config = dict(
    dataset='read English sentences (LibriTTS-R)',
    train_examples=15625,
    hop_length=160,
    input='mfcc',
    vocab_size=32,
    norm='layernorm',
    activation='swiglu',
    positions='learned',
    residual_init='zero_last',
    optimizer='nadamw',
    beta2=0.95,
    eps=1e-10,
)
Rows from block 9, named by matrix and row number. Rows with one number belong to one attention dimension. Each number is 128 + 32 x the weight over its row's rms, rounded and kept within 0 to 255. All counts start at 0.
# q: attention query, key and value (stacked) (model.blocks.9.attn.qkv.weight, 576x192, the q third), inputs 64-127
# k: attention query, key and value (stacked) (model.blocks.9.attn.qkv.weight, 576x192, the k third), inputs 64-127
q.39 [130 127 106 127 129 128 120 142 123 134  89 129 140 126 134  80 130 128 128 152 128 128 110 128  98 129 131 191 133 123 128 136 128 132  68 137 146 158 128 132 114 122 141 149 127 131 120 119 138 130 215 128 195 128 127  37 111 189 142 117 134 166  34 132]
k.39 [123 127 127 141 133 128 128 186 129 125 128 128 130 124 128 126 126  30 128 129 128  64 128  13 127 122 103 129 134 130 127 205 137 127 129 129 154 129 128 134 123 154 145 162 118 134  66 136 126 125 142   0 174 128 133 128 130 128 138  87 128 123 126 148]
q.40 [132 139 128 128 126  71 128 128 122 148 128 130 116 129 127 128 233 128 128 153  62 130 138 127 120 133 163 127 125 128 127 196 157  83 111 128 129 124 137 126 148  39 129  78  76 124 127 135 133 131 128 128 172  66  73 183 139 125  25 154 122 128 130 131]
k.40 [173 141   0 125 129 139 161 134 192 128 127 128  64 129 130 136 133 251 155 128 129 220 127 124 127 128 128 144 109 106 128 153 135 128 162 128 128 111 127 124  59  87 128  95 128 127 129 125 127 178 129 207  75 255 128 129 128 126 127 139 135  85 128 120]
q.41 [214 128 128 114 108 128 127 134 131 134 121  72 123 128 154 137 146 110 128 128 138 128 108 170 160  52 129 205 199 128 128  88  58 128 117 128 151 121 129 124 213 113 128 134 142 145  88  75 144 201 124 110 129 162  51 134 131 114 129 147 161 126 127 128]
k.41 [174 129 127 111 124 104 132 255 133 127 122  92 145 130 195 128 154 132 130 125 127 131 134 176 123 128 122  91 255 128 116 125  67 123 164 127 128 128 127 129 176 124 128 129 124 110 126 128 124  91 127   2 130 129 127 126 131  35 132  76 128 128 128 127]
q.42 [127 155  74 128 129 128 172 128 164  81 126 128 128  28 127 128 107 139 124 128  62 128 126 128 128 131 131 107 128 128  43 128 125 149 128 118 130  77 129 251 126  97 162  79 125 129 127 128 128 117 129 127 118 105 139 128 128  49 128 149 128 129 128  99]
k.42 [129 129 118  97 118 124  65 128 129 131 125 145 127 123  79 120 128 142  63 143 129 128  76 140 126 206 140 123 123  30 128 124 129 129  47 128 117 131 130 128 128 130 129 140 127 134 146 127 135 128 119  87 128 128 128  87 127 128 103 128 224 134 127 129]
q.43 [135 201 126 129 128 117 149 123 130 128 129 138  86 127 255 128 128 117 126 136  75  47 122 128 122 122 173 112  54 130 128 196 126 131 127  85  35  91 137 178  90 122 118 128 118 122 128 127 111 130 128  66 126 100 129 136 124 128 121 128  79 127  63 130]
k.43 [185 127 127 140 127 128 128 116 126 128 130 128 130  76 255 156 126 127 128 128 128 120  88 148 124 128 129 123 126  94 139 126 128 128 129 128  79 128 128 156  59 129 128 128 129 129 128 131 188 128 129 126 127 128 125 127 123 131 129 128 141 128 127 127]
q.44 [123  74 128 131 128 101 165   0 107 129  86 128 128 128 130 140 130 128 135 128 124  94 130 128 143 123 121 121  92 131 173 122 129 149 132 133 115 141 145  18 130 129 128 152  70  47 133 128 195 159 128 128  93 124 129 150 111 135 128 128 110 145 103 117]
k.44 [128 134 135 137 127 128 142  37 127 128 128 130 128 128 128 135 126 130 219 148 134 126 146 234 132 129 153 128 125 213 135 118 126 136 154 149 127 128 129 127 131 131 127 128 129 125  40 117 129 101 145 146 114  44 125 128 129 128 131 126 128  87 116 127]
q.45 [126 128 127 110 119  94 127 128 163 128 127 129 108  96   0 110 199 125 129 124 128 131 132 235 142 130 128 129 128 161 128  41 128 154 135 105 183 143 128 121 100 110 132 129 127 128 117 128 132 128 128 128  90 129 116 136 131  96 129 136 126 154  57 206]
k.45 [169 128 129  87  41  72 128 133 107 138 128 205 127 115   0 153 176 223 127 126 132 128 127 152 114 129 135 147 130 125 128 107  88 130 114 119 205 121 127 127  44 128 131 128 127 128 127 128 128 128 162 137 126 129 130 128  99 129 130 129 128 129 161 128]
q.46 [182 130 127 175 137 128 128 128 127 168 130 128 130 128  57 113 128 162 102 115 129 128   0  52  42 129 120  97 155 127 128 163 195 128 117 156 145 172 131 174 159 132 131 140  93 128 157 154 128 127 131 170 128 194 132 119 127 105 113 127 177 126 131 242]
k.46 [127 122 131 128 180  86 150  78 147 128 126  83 118 135   0 101 129 123 111 131 128 122 133  67 128 128  82  79 129 146 133 172 231 190 121 129 129 217 126 128 165  97  96 129 128 128 126 124 106 141 128 159  64 128 131 132 132 132 130 128 128  75 128 145]
q.47 [128 206 128 116 130 133 129   0 157 128 128 129 128 128 100 255 100 127 145 126 113 148 135 125 136 104 113 141 108 128 127 148 129  26 168 138 128  92 162 125 120 123 128 131 140 128 130  76 128 128 153 162 128 128 118  81 123 126  94 127 140 130 180 134]
k.47 [128  57 166 162 163 124  32  64 128 128 142 184 156 131   5 116 128 125 129 134 129 134  66 129 123 129 128 160 127 162 128 136 239   0 128 130 102 128 128 128 128 127 126 128 177 125 131 130 128 127 140 122 126 129 160 128 184 128 129 125 114 127 127 126]
q.48 [122 143 128 128 128  41 126  67 129 128 128 131 141 125 127 131 128 129 128  82 123 119 129 128 129 133 129 152  93 128 140 130 235 103 146 124 109 128 123 129 128 121 232 118 128 125 215 133 128 140 128 128 126 127 129 128 127 120 128 222 101 249 130 127]
k.48 [116 143 123 126 128   7  81  39 133 209 126 115 128 192 138 128 179 142 128 127 190 146 125 183 129 133 128 129 148 116  19 124 128 127 128 174 128 128 139 127 128 207 169 111 128 134 127 129 224 128 129 177 125 129 128 129 124 125 135 121 131 108 131 128]
q.49 [177 129 128 148 132 250 128 185  97 128 176 128  68 126 255 107 124 112 127 128 152  73 143 128 134 100 128 150 129   0 134 208 128 128 128 127 129 129 133 128 128 127 105 160 125 128 188 136 129 128 128  68 127 128 143 128 112 128 126 130 111 128 136  73]
k.49 [128 128 108 109 128 222 127 185  82 128 127 128 123 127 255 129 131 116  89 128 128 129 128 129 129 128 127 128 125 129 128 128 127 130 128 132 130 157 128 127 128 122 128 167 129 131 128 129 114 128 132   0 128 128 155 128 127 208 120 128 128 128 128 128]
q.50 [128 126 161 126 128 147 127 138 118 125 126 196 142 159   0 128  95 128 112 128 127 133 131 127 114 126 128 127 130 124 129 125 112 127 127 129 140 128  89 135 128 169 124 123 146 132 131 128 129  46 131 203 129 128 128 124 126 128 130 127 132 128 128 127]
k.50 [128 127 130 128 128 128 137 118 130 119 129 205 131 110   0 127 128 133 128 127 127 198 128 125 127 131 128 121 128 126 128  87 128 128 130 133 127 132 128 124 130 128 128 128 128 123 126 127 128 128 128 232 128 128 128 109 129 121 140 127 128 141 127 125]
q.51 [129 134 117  51 182 127 158 232  94 209 162 128 124 156 129 124 127  94 127 121 129 127 127 128 128 128 127 129 126 130  67 129 127 127 124 141 146 141 127 116 152 105 180 132 174 159 146 129 130  61 128 127 141 165 128 128 128 130 124 166 125 126 130 130]
k.51 [129 127 107 128 128 126 128 213 128 127 143 128 126 130 109 129 122 123 128 128 133 235 114 126 122 128 108 154 103 125 128 125 132 117 105 137 128 127 129 129 161 126 124 129 127 128 131 127 126 130 128 128 130 138 127 129 128 134 175 128 130 159 134 111]
q.52 [126 125 128 121 130 111 128  90  86 128 129 128 233 128 128 128 131 140 125  49 125 127 122 131 128 155 142 103 104 137 133 117 128 127 130 128 129 140 127 130  97 133 161 128 127 129 128 128 126 128 128  99 129 133 101 128 127 109 114 129 146 145   0 128]
k.52 [117 128  86 128 128 124  91 114 152 129 127  94 128 170 129 212 124 130 130 150 140 103  63 133 130 128 157 139 132 114  73 137 128 101 128 129 130  27 138  85 127 249 128 128 127 122 166 128 248 116 121 128 134 127 128 134 115  94 135 117 130 128 158 132]
q.53 [125 156  53 129 118 129 151 147 133   0 123 128 129 127 128 127 126 180 128 101 142 127 135 121 131 132 114 128 129 114 128 133 128 116 130 142 149 167 150 129 128  95 135 128 126 108 127 128 125 140 128 145 121 128 129 126  55 129 126 171 130 131 128 138]
k.53 [128 136 109 128 127 142  89 255 117 130 101 127 129 174 111  75 139 130  70 148 205 131 153 128  93  95 166 142 130  73 127 134 128 127 128 129 129 156  98 126 132 142 171 124 203 169 133 124  82 121 128 116 128 138 129 164 130 127 163 129 127  72 128 126]
q.54 [ 71  55  10  34 128 127 129 162 184 128 133 182 128 129  73 133 126 122 129 161 129 180 127 119 133 242 126 146 100 154 128 172 128  75  85 128 140 134 125 125 130  88 127  93 129 127 103 126 142 217 130 129 179 134 141 135 126 128 128  54 150 108 126  94]
k.54 [126 146 130  30 126 126 129 158 128  79 128 128 138 145   4 122 129 241 125 147 127 128 171 136  61 124 133 120 129 124 126 254 123 119 127 178 249 192 162 128 190  45 158 119 175  79 134 115 131 128 130 192 110  26 127 128 131 133 138 169 119 129 126 203]
q.55 [130 128  85 127 128 131  60 128 133 129  62 128 137 128  64 128 223 122 103 128 131 133 129 128 127 101 129 127 128 126 109 124 128 171 129 128 137 176 128 128 128 128 127 128 136 153 128 127 131 124 129 128 138 128 126 129 133 129 217 128 196  77 128 173]
k.55 [126 130  13 129 128 129 180 124 128  67 130 173 128 124  15 150  96 127  91 138  65 126 128 127 129 131 128 128 128  72 194 129 205 128  62  99 218 110  75 129 124 129 120  82  91 127 143 158 128 165 127 131 130 129 108  79 134 131 121 154 132 129 132 129]
q.56 [103 222  91 116  98 131 114 183 144 135 129 141 129 109 128 151 153 129 111 125 127 106 128 129 151 118 129 154  24 114 128 128 225 127 129 125 130 110 129 124 119 126 127  59 130 126 154 100 115 179 128 133 128 110 165 128 139 155 112 225   8 128 163 123]
k.56 [120 128  81  93 128 128  94 182 132 147 125 124 121 231 129 129 129 129  71 126 129 149 127  93 123 129 103 128 129 121 129  93 130 155 106 128 135 127 124 127 139 159 129 124 129 128 125 154 128 129 200 193 158 130 173 130 128 129 127 128 146 118 158 130]
q.57 [135 123 129 152 127  95 129 128  83 127 142 138 144 188 126 100 128 121 128 117 187  57 132 125 189 126 128 139 125 147 130 128 158 128 128 126 130 130 130 133 129 131 128 128 110  91 113 128  88 162   0 129 126  47 117 195 122 117 178 112  84  73 129 114]
k.57 [137 131 129 122 127 129 128 128 131 161 217 132  23 128 129 127 128 126 110 128 160 128 128 132 128 130 173 137 163  78 126 131 124 130 128 123 140 120 131 127 118 154 163 128  76 130 153  94 154 128  47 225 130 127 143  75 125 127  24 130 127 131 128 134]
q.58 [126 129 127 128 130 131 133 129  97  47 128 124  99 127 128 128 125 128 131 126 154 151 120 111 128 130 127 151 124 183 129 134 129 122 107 126 171 175 138 125 128 102 136 242 124 128 128 121 109 128 134 127 127 128 137  95 128 156  34 135 130 138 123 160]
k.58 [129  82  68 129 128 137 128 159 128  51 128 132 128 135 125 128 127 131 128 129 127 127 113   0 123 151 128 128 108 127 153 139 136 127 127 138  80 199 128 130 128 148 128 128 149 129 130   0   0 121 123  69 128 128 128 133 127 139 181 128 124 120 127 128]
q.59 [ 77 130 132 128  80 128 129 129 128 124 129 128 128 127 128 171 129 173 129 128 129 154 107 148 128 144 123 129 144 169 129  64 124 125 128 129 127 127 130 128 156 128 150 113 136 115 128 111 130  74 128 128  93 136 128 127 133 137  96 199 119 128 117 128]
k.59 [128 136 128 134 128 126 128 128 131 129 127 127 127 131  81 116 127 117 139 129 130 130 129 106 161 129 131 128 152 128 129 126 125 127 133 128 130 131 128   0 128 130 127 126 139 128 112 128 130 148 125   0 129 130  94 157 130 128 166 122 128 114 128 135]
q.60 [ 86 123 107 128 134 110 131 141 125 115 128 158 128 135  51  94 108 128 128 129 128 129 143 127 135 131  77 128 122 128 129 181 132  81 126 113 143 130 144 130 245 133 114 150 122 105 128 148 132 132 130 128 128 127 128 137 126 128 130 119 145 123 128 140]
k.60 [130 128  51  63 134 129 128 128 127 124 131 128 128 116  41 128 126 137 128 129 158 175 130 127 129 128 129 130 135  89  78 147 127 127 128 132 255 128 131 129 182 127 222 129 107 126 149 111 127 112 151 255 128 127 127 125 127 126 144 130  92 135 136 128]
q.61 [122 130 100 130 184 128 128 128 131 128 115 133 132 150 255 129 129 125 134 128 134 120 127  62 153 122 127 137 170 128 124 146 144 128 161 170 129 128 137 126 128 128 139 128 255 128 130 128 129 101 107 100 128 129 131 128 124 125 128 131 121 126 141 130]
k.61 [128 132 115 177 128 125 128 191 148 121 165  97 105 127 255 129 128 113  98 128 118 160 153  78 125 127 131 132 129  46 127 139 137 131  97 162 141 125 129 163 134 117 128 126  79 128 130 128 128 137 134  54 128 139  88 128 123 192 134 131 128 127 170 131]
q.62 [123 132 128 157 128 128 127 128 131 132 123 156 129 130 255 127 130 126 134 128 128 127 123 128 129 100 128 180 126 126 115 129 129 131 128 129 130 129 137 118 128 127 145 128 127 129 128 125 128 123 125 128 129 136 128 130 129 255 128 143 127 121 128 135]
k.62 [128 129  70 239 128 129 125 141 124 117 128 126 128 124 255 130 129 118 128 124 128 128 128 129 128 128  76 128 128 128 128 125 139 128 128 125 128 127 123 128 127 127 128 127 127 128 128 128 126 129 128 128 153 131 128 128 126 122 129 130 128 128 128 129]
q.63 [157 123 116 128 107 128 129 129 154  82  40 128 172 119 128 129 128 128 150 156 120 124 136 128 126 123 129 129 127 188 128 128 146 128 137 129 128 127 149 131 129 116  91 195 162 130 100 116 125 212 128 128 139  47 128 154 127  76 134 126 154  77  62 129]
k.63 [170 128 105 127 127 123 105 128 141 128 149 130 130 130 133 127 103 129 177 132  99 126 165 131 127  40 132 126  59 128 128 128 128 165 111 130 116   0 128 210 128 131 128 128 128  87 104 131 143 126 135 255 128 114 149 107 127 119 111 122 126 126 129 135]
q.64 [132 128 127 128 131 127 128 255 127 109 130 125 111 129 136 128  38 121 129 129 128 137 136 125 130 127 127 126 128 121 137 136 127 169  64 127 129 127 124 132 144 125 113 125  10 127 128 150 130 136 128  18 122 139 127 126 133 140 125 130 128 129 136 128]
k.64 [128 127 128  13 128 130 128 217 128 128 126 127 128 102  96 127 128 126 128 129 128 128 129 128 129 128 127  97 121 128 105 127 126 128 128 127 128 128 130 114 127 129 128 129 129 164 128 129  66 125 128   0 128 128 128 128 132 163 128 128 125 129 127 128]
q.65 [127 119 129 132 126 139 127 142 128 127 128 128 127 129 112 123 128 128 132 129 131 128 128 127 138 135  60 129 130 163 128 126 129 138 130 126 144 154 132 177 126 131 137 130 126  70 124 128 127 124  73 255 133 133 128 143 124 127 129 127 128 124 128 129]
k.65 [131 129 129 136 126 128 128 128 127 127 129 134 128 129 128  98 128 129 128 127 128 130 127 129 127 128 129 128 129 126 160 136 128 128 128 128 128 128 197 128 128 128 129 128 130 128 128 122 129 129  85 255 128 126 128 128 127 128 128 129 128 128 126 125]
q.66 [149 132 130 128 127 217 131 108 128 188 114 143 128 131 156 178 127  76 123 135  83 140 127 128 134 130 165 147 174 128 129  95 134 121 126 129 127 162 141 127  56 126 118 128 136 124 129 109 127 128 136 125 137 128 139  64 138 137  80 113 196 136 118 162]
k.66 [116 104 125 128 129 135 128 129 124 127 142 130 128 126 127 128 120 126 135 115  60 159 129  80 126 130 126 128 129 139 129 198 129 128 127 128 132 128 111 153 121 128 128 128 128 129  75 112 104 126 127   0 130 128 128 123 133 130 152 128 128 139 132 128]
q.67 [128 101 149 152 152  88 126 156 127 129 127 130 126 132 128  94 128 123 145 120 127 129 155 166 127 125 128 128 128 126 128 129 129 128 120  14 128 125 126 129 144 135 128 129 128 108 128 185 130  79  95 128 109  45 135 129 129 106 129 169   0 127 130 127]
k.67 [131 128 127 118 128 129 129 126 129 130 123 128  42 128 130 128 128 128 117 128 152 131 128 210 198 126  22 153 116 128 128  71  86 119 130 127 128 123 242  98 128 128 144 128  66 127 243 128 128 128 129 255 127 134 128 132 125 152 110 129 136 130 134 128]
q.68 [127 128  75  31 124 204 127 153 131 128 121  48 127 127 188 129 181 128 128 133 131 128 128 172 128  92 123 128 162 130 124 128 115 128 142 151 128 129 148 129 100 128 182 158 239  74  53  28 113 126 166 128 127 153 128  80  20 104 116 127 121 130 127 162]
k.68 [128 127 128 130 128 128 126 255 103 127 124  85 120 135 128 129 128  97 128 128 128 123 127 119 116 105 146 190 129 131 255 128 128 128  54 128 124 127 127 126 147 128 127 136 129 128  90 128 128 130 128   0 127 128  38 162 128 157 128 122  67 113 115 128]
q.69 [139 157 200 128 117 130  96  35 141 128 121 119 225 128 123 147 211 137 129 127 189  92 129 128 202 128  83 130 163 201 111 129 129 144 191 129 125 122 121 124 132 127 102 128 214 126 114 102 124 192 109 128 125 128 127 130 101   0 131 127 125 127 163  69]
k.69 [130 128 185 255 128 127 117  54 126 157 127 129  96 127 132 127 128 130 127 125 152 128 128 127 127 142 214 126 128 125 184 128 133 128 148 129  44 127 128 128 126 155 129 128 129  61 128 146 130 164 104  83 128 104 128 127 121 137 113 128 133 129 129 128]
q.70 [255 138 255 138 129 128 103 128  16 134 131 139 167 128 128  99 129  90 110  53 123  25 169 131 123 110 128 128 128  89 137 124 132 132 107 128 127 127 127 129 103 130 128 162 120 136 128 133 109 128 126 131 120  49 122 129 128 125 135 137 128 128 141 126]
k.70 [131  78 128 126 128 129 124 127 127 218 127 128 127 128 128 153 133 125 126 127 154 129  51 255 128 128 120 133  93 103 128  26 101 136 129 164 128 127 127 101 126 147 128 133 127 128 128 143 131 124 130 132 209 184 181  51 118 120   0 127 151 128 128 119]
q.71 [ 36 128 132 128 126  93 148  91 128 148 125 128 120 216 128 128 128 126 239 179 128 155 128 147 216 121 127 128 128 136 128  23 127 131 108 125 128 154 128 103 148 129 197 130  51 107  12 107 116 126 122 129 132 128 126  87 127 129 108 128 121 128  34 130]
k.71 [129 128 129 128 128 128 128 131 128 128 133 128 128 154 127 129 123 173 173   0 131 127 139  92 126 132 164 134 128 128 126 138 121 128 131 111  76 124 128 128 128 138 129 127 128 119 146  45 128 115 165 124 129 120 127 135 128 129 150 129  56 131 128 140]
q.72 [124  93 156  80 131 129 122 127 129 126 120  95  94 127 128 128 124 127 173 129 128 117 127 113 255 148 140 134  46 161 108 130 129  95 130  68 104 127  83 171 102 128 128 119 147 102 128 124 125 137 128 128 159  51 128  51 167 132 126  99  87 150 127 134]
k.72 [127 128 189 127 127 120 116 136 141 138 128 103 128 130 128 127  96 255 128  77 160 134 159 127 126 140  85 119 130 133 119 138 127 168 129 127 109 130 129  54 128 137 162 115   2 128  55 114 140 128 186 170 105  88 130 178 124 152 134 127 124 115 134 119]
q.73 [142 159 127 125 124 130 122 115 124 233 103 127 128 128   0 128 123 130 119 130 130 130 134 128 117  56 128 145 158  96 130 128 125  92 129 129 126 128 127   5 129 126 163 134 146 147 141 126 131 128 207 172 130 147 130 100 127 127  96 192 128 128 128 125]
k.73 [128 126 128 127 128  40 129  94 129 128 128 128 128 132   0 128 127 129 128 120 128 127 129 127 127 130  50 127  42 231 134  70 140 127 131 171 124 129  71 129 150 133 128 128 129 126 125 126 128 128 139 139 128 129 128 128 128 128 199 127 128 128 128 126]
q.74 [ 92 128  68 136 129 105 128  87 128 128  89 134 130 158 255 103 132 128 128 117 138 123 120 129 130 128 129 128 128 136 121 128 133 130 127 126   0 128 126 126 131 128 130 127 121 127 130 128 182 128  68  79 139 123 128 179 132 126 179 130 129  90 129 129]
k.74 [129 131 105 128 133 152 128 127 134  82 133 132 132 124 255 129 129 125 128 194 119 128 136 133 135 123 128 126 141  51 132 127 121 134 129 127 250 115 130 126 128 128 126  89 125 122 128 128 206 140 130 137 129 126 127 128 107 183 128 130 130 128 128 136]
q.75 [255 133 139 115 113 168 123 131 134   0  94 133 213 123 118 135 128 147 129 127 112 129 128 128 128 128 129 189 113 127 162 128 174 130 129 128 142 127  69 131  61 129 129 128 134 116 127 127  96 129 130 141 128 112 128 121  51 128 128 126 129 157 128 126]
k.75 [127 126 112 129 128  42   0 135 106 129 125 128 119 173  12 125 151 124  97 165 129 135 128 127 121 128 127 130  87  99 128 130 128 128 128 180 128 188 167  41 128 125 132 126 129 131 128 129 128 128 127 123 129 162 130 128 128 178 129 118 130  85 128 128]
q.76 [128 126 127  16 127 136 142 158 188 124 146 122 120 130   0 128 124 255 178 158 129 184 132 136 125 127 128 110 128 129 127 121 113 143  79 129 149 121 128 138 154 129 125  98 134 128 128 130 106 126 130 151  49 129  70 128 126 140 128 127  72 128 128 127]
k.76 [128 127 187 134 128 128 129 128 129 127 128 124 126 133   0 102 128 128 168  99 128 129 125 127 127 128 128 127 129 133 128 128 128 125 128  75  99 131 128 129 130 128 127 128 130 128  89 141 128 128 134 187 128 127 128 128 137 117 129 127 128 128 115 128]
q.77 [135 185 172 255 119 161 214  74 128 132 138 133 153 133 102 128 131 148 129 126 123 131 123 128 118 103 131 128 134 128 196 126 199 151 128 128 126 101 145 128 127 112 116 107 128 129 135 127 160 128  94 128  36 128 120 140 124 145 129 187 118 129 128  88]
k.77 [125 142 213 128 129 128 128   0 128 255 128 128 128 126 130 114 208  46 116 127 128 145 128 142 128 129 131  79 170 118 127  92 129 128 130 127 117 128 134 135 144 117 128  85 126 146 128 173 125 129   0 128 130 142 189 121 128 125 112 128 160 128 128 141]
q.78 [131 128 135  85 128  89 225 127 133 166 128 127 122 149 131 134 128 127 128 132 128 103 241 128 121  55 165 128 124 105 129 129 116 108 135  84 122 109 126 128 128 123 194 134 131 131   0 100  92 128 150 130 123 128 101 129 128 128 120 136  79 118  30 184]
k.78 [132 130 136 128 125  78 128 130  54 128 127  65 128 128 127 128 128 128 216   0 162 124 129 123 126 127 137 164  89 139 129 127 127 138  44 148  38 103 121   0 127 128 128 128 129 180 114 122 127 127 255 128 144 138 128 161 129 125 129 128 110 128 129 104]
q.79 [205 126 128 140 180  88 152  34 129 129 171  28  91 127 128 110 128 130 199 129 128 129  85 128 113 140 127  58 128 143 128 146 128 129 145 128  99 128 122 100 128 124 129 131 115  75 128 132 128 126 129 167 127 129 124 177 124 102 128 116 109 128 111 128]
k.79 [141 128 255 188 125 107 161  43  44 128 129  83 128 128 179 127 114 129 207 128 162 161 104 129 128 131 128 127 128 128 128 128 133  72 130 110  75 126 134 129 128 129 127 129 110 128 129 128 128 131 128 233 128 111 110 137 122 145 128 127 128 129 126  56]
q.80 [130  96 127 123  66 213 122 128 169 134  52 101 131 135 128 123 150 138 101 167 124 149 106 128 115 163 116 122 145 120 127 128 127 119 130 126 145 144 128 184 169 128 138 127 128 145 128 130 133 101  42 128 130 135 172 139 127 125  62 125 215 137 126 128]
k.80 [137 125 126 131 128 133 123 128 137  40 138 186 129 128 129 129 118 131 128 128 121 127 174 129 142  91 119 113 130 161 128 130 121 142 146 120 152 127 131 138 128 128 128 110 128  14 125  97 137  94  12 126 111 128 130 145 127 128 173 129 127  42 168 116]
q.81 [114 128 247 161 127 114 128   6 127 134 175 147 128 128 104 140 129 128 129 128 125 115 129 134 124 128 142 182  92 123 128  51 132  46 124 118 100  44 126 125 128 119 102  97 111 125 154 113 175 128 111 128 132  89 128 128 128 129 134 224 126 185 114 124]
k.81 [119 128 192 128 138  50 129   0 150 131 121 125 127 124 143 128 130 132 131 117 151 129 128 145 140 128 128 128 128 218  58  74 129 127 232 128 118 128 128 122 125 128 135 124 129 128 128 127 128 147 128 174 125  98 128 127 127  80 130 127 129 128 130 130]
q.82 [127 131 129 128 127 124 130 124 124 128 128 119 113 131 128 127 114 127 128 137 184 127 132 128 125 132 127 148 179 212 111 129  46 131 142 145 124 161 153 112 127 128 129 130 142  74 105  18 128 127 132 138 128 142 162 135 116 127 133  95 129 122 125 127]
k.82 [138 127 132 189 127 145 134 127 128 127 114 133 129  78 126 129 127 127 127 128 126 125 128 101 127 128 130 125 128 127 252 186 128 128 134 180 129 158 127 123 111 129  93 187 180 109 128  42  84 132 130 116 128 124  49 145 112 132 140 128   0 130 132 107]
q.83 [129 127 144  44 116 125 128  96 116 127 128 122 189 123 128 154 128 153 127 127 126 128 127 128 128 131 129 114 136 128 130 128 124 120 131 128 112 116  46 129 129 152 124 124 135 127 129 126 131 130 141  32 129 121 152 110 132 129 126 123 199 178 123 158]
k.83 [122 127 135  93 132 127 128 128 130 128 124 126 128 128  88 127 123 128 128 129 129 118 129 126 130 128 127 107 128 128 127 128 128 144 127 128  98 129 130  83 128 128 126 128 126 128 113 128 129 128 173   0 128 163 128 130 128 104 141 125 124 128 128 129]
q.84 [ 51 124 136 128 128 106  62  80 122 128 104 128 166 128 169 141 135 147 140 100 200 114  87 128 127 130 129 128 126 128 116 128 116 155 127 128 128 125  87 119  13 255 138  94 134 129  87 128 128 128 128 116 140 140 133  60 135 128 128 128 172 114  90 130]
k.84 [128 129 128 138 130 128 111 128 141 128 118 127 127 118 247 128 124 132 125 147 129   0 128  81 128 133 134 128 126 127 123 128 128 126 131 112  39 129 121 127 127 130 121 128 128  89 130 149 140 129 118 117 130 109  91 131 121  95 151 126 126 129 102 128]
q.85 [129 130  99 140  95 117 126 131  31 126 128 128 202 122 128 118 130  61 105  55 113 116 135 131 107 122 130 130 124 122 134 117 142 130 173 255 129 132 151 168 127 131 128 211 143  91 130 153 128 121 128 129 159 105 154 126 110 127 155 128 136 135 128 177]
k.85 [117 119 123 173 127 126 128 129 149 131 102 130 128 108 131 157 193 126  96 127 125 129  56 129 122 100  94 159 130 125 128 130 137 189 106 129 209 128 128 128 131 128 128 239  92 157 125 128 191 129  72 154 125 222 128 104 129  95 126 128 138 126 135 126]
q.86 [121 127 156 128 164  67 128 127 128 128 130 111 132 131 121 128 125 126 179 127 127 115 128 130 132 172 127  46  89 172   0 129 130 121 158 126 134 134 128  39 193 130 170 122 116 129  72 129 129 126 108 128 132 128 128 135 126 104 141 128 129 107 122  93]
k.86 [175 128 128 132 128  53 128 128 127 128 155 114 125 147 131 127  88 128 128 128 205 158 128 140 146 127 128 255 171 130 127 129 121 124 130 134 127 127 157 129 128 127 207 129 127 113 128 128 204 130 192 255 124  97 128 131 123 128 129 128 129 225 134 127]
q.87 [128 130 123   3 157 128  50 133 107 187 128 127  91 127  61 128 125  53 128 124 202 110 128 140 125 123 128 136 128 136  97  88 115 128 128 128 150 123 129  69 127 128 128 128 202 132  85 125  64 128 185 131 129 166 176 114 128 128 128  43 125 128 128 110]
k.87 [128 129 130 113 128 127 142 122 132 128 126 127 127 138   0 175 128 170 113 128 127 115 127 126 128 128 116 128   9 121 206 128 214 107 127 159 129 142 128 128 130 127  55 129 124 120 131 121 130 203 255 128 105 130  73 126 115 132 128 134  79 128 129 124]
q.88 [128  99 200 137  92 133 136  66 169 128 114 109 111 128 219 128 128 156 186 145 129 128 109 128 129 130 126 117 150 128 128 128 121 128 123  70 119 128 107 126 145  78 127 128  77 127 120  94 139 133 117 125 132 128  83 129 128 118 124 129 133 128   0  66]
k.88 [129 129 129 130 128 128 127 127  21  85 127 128 167 127 255  96 128 131 185 128 129 128 140 129 158 127 128  92 126 135 121 128  27 129 213 127  12 128 129 162  96 129 127  88 147 127 130 128 128 128 129   0 128 124 127 132 128 128 145 128 128 128  73 128]
q.89 [127 129 137 132 129  77 132  14 125 220 204  40 129 219 127 128 128  91 117 126 149 128 104 147 127 128 138 128 175 129  62  33 132 128 169 127 124 143 129 128 134 103 130 128 117 151  86  83 128 120  90  34 130 137 135 129 130 116 129 127 127 142 128 117]
k.89 [128 130 211 128 128 128 129   4 129 129 172 133 128 129 126 134 127 129 128 128 135 131 137 130 138 136 255 139 140 132 136 129 107 129 195 134 109 118 129 131 103 128 128 116 127 129 131 104 138 169 130   0 128 115 128 128  87 128 127 192 128 128 134  93]
q.90 [123  77 216 118 128 128 126 124 110 130 131 131 128 124 124 127 120 125 167 137 128 130 128 130 128 138 159 255 133 128 127 128  75 129 159 134  78 126 127 121  42 127 157  87 130  56 128 128 128 122 143 172 137 136 116 127 102 118 132 126 141 121 128 119]
k.90 [128 113 156 138 128 125 127  46 131 123 123 127 215 129 127 130 188 128 172 126 128 118 116 126 127 128  97 183 148 161 129 134 128   0 128 141 128 157 147 106 128 126 127 183 129 100 121 104 172 129 128 136 125 128  87 129 130 128 130 123 130 130 128 128]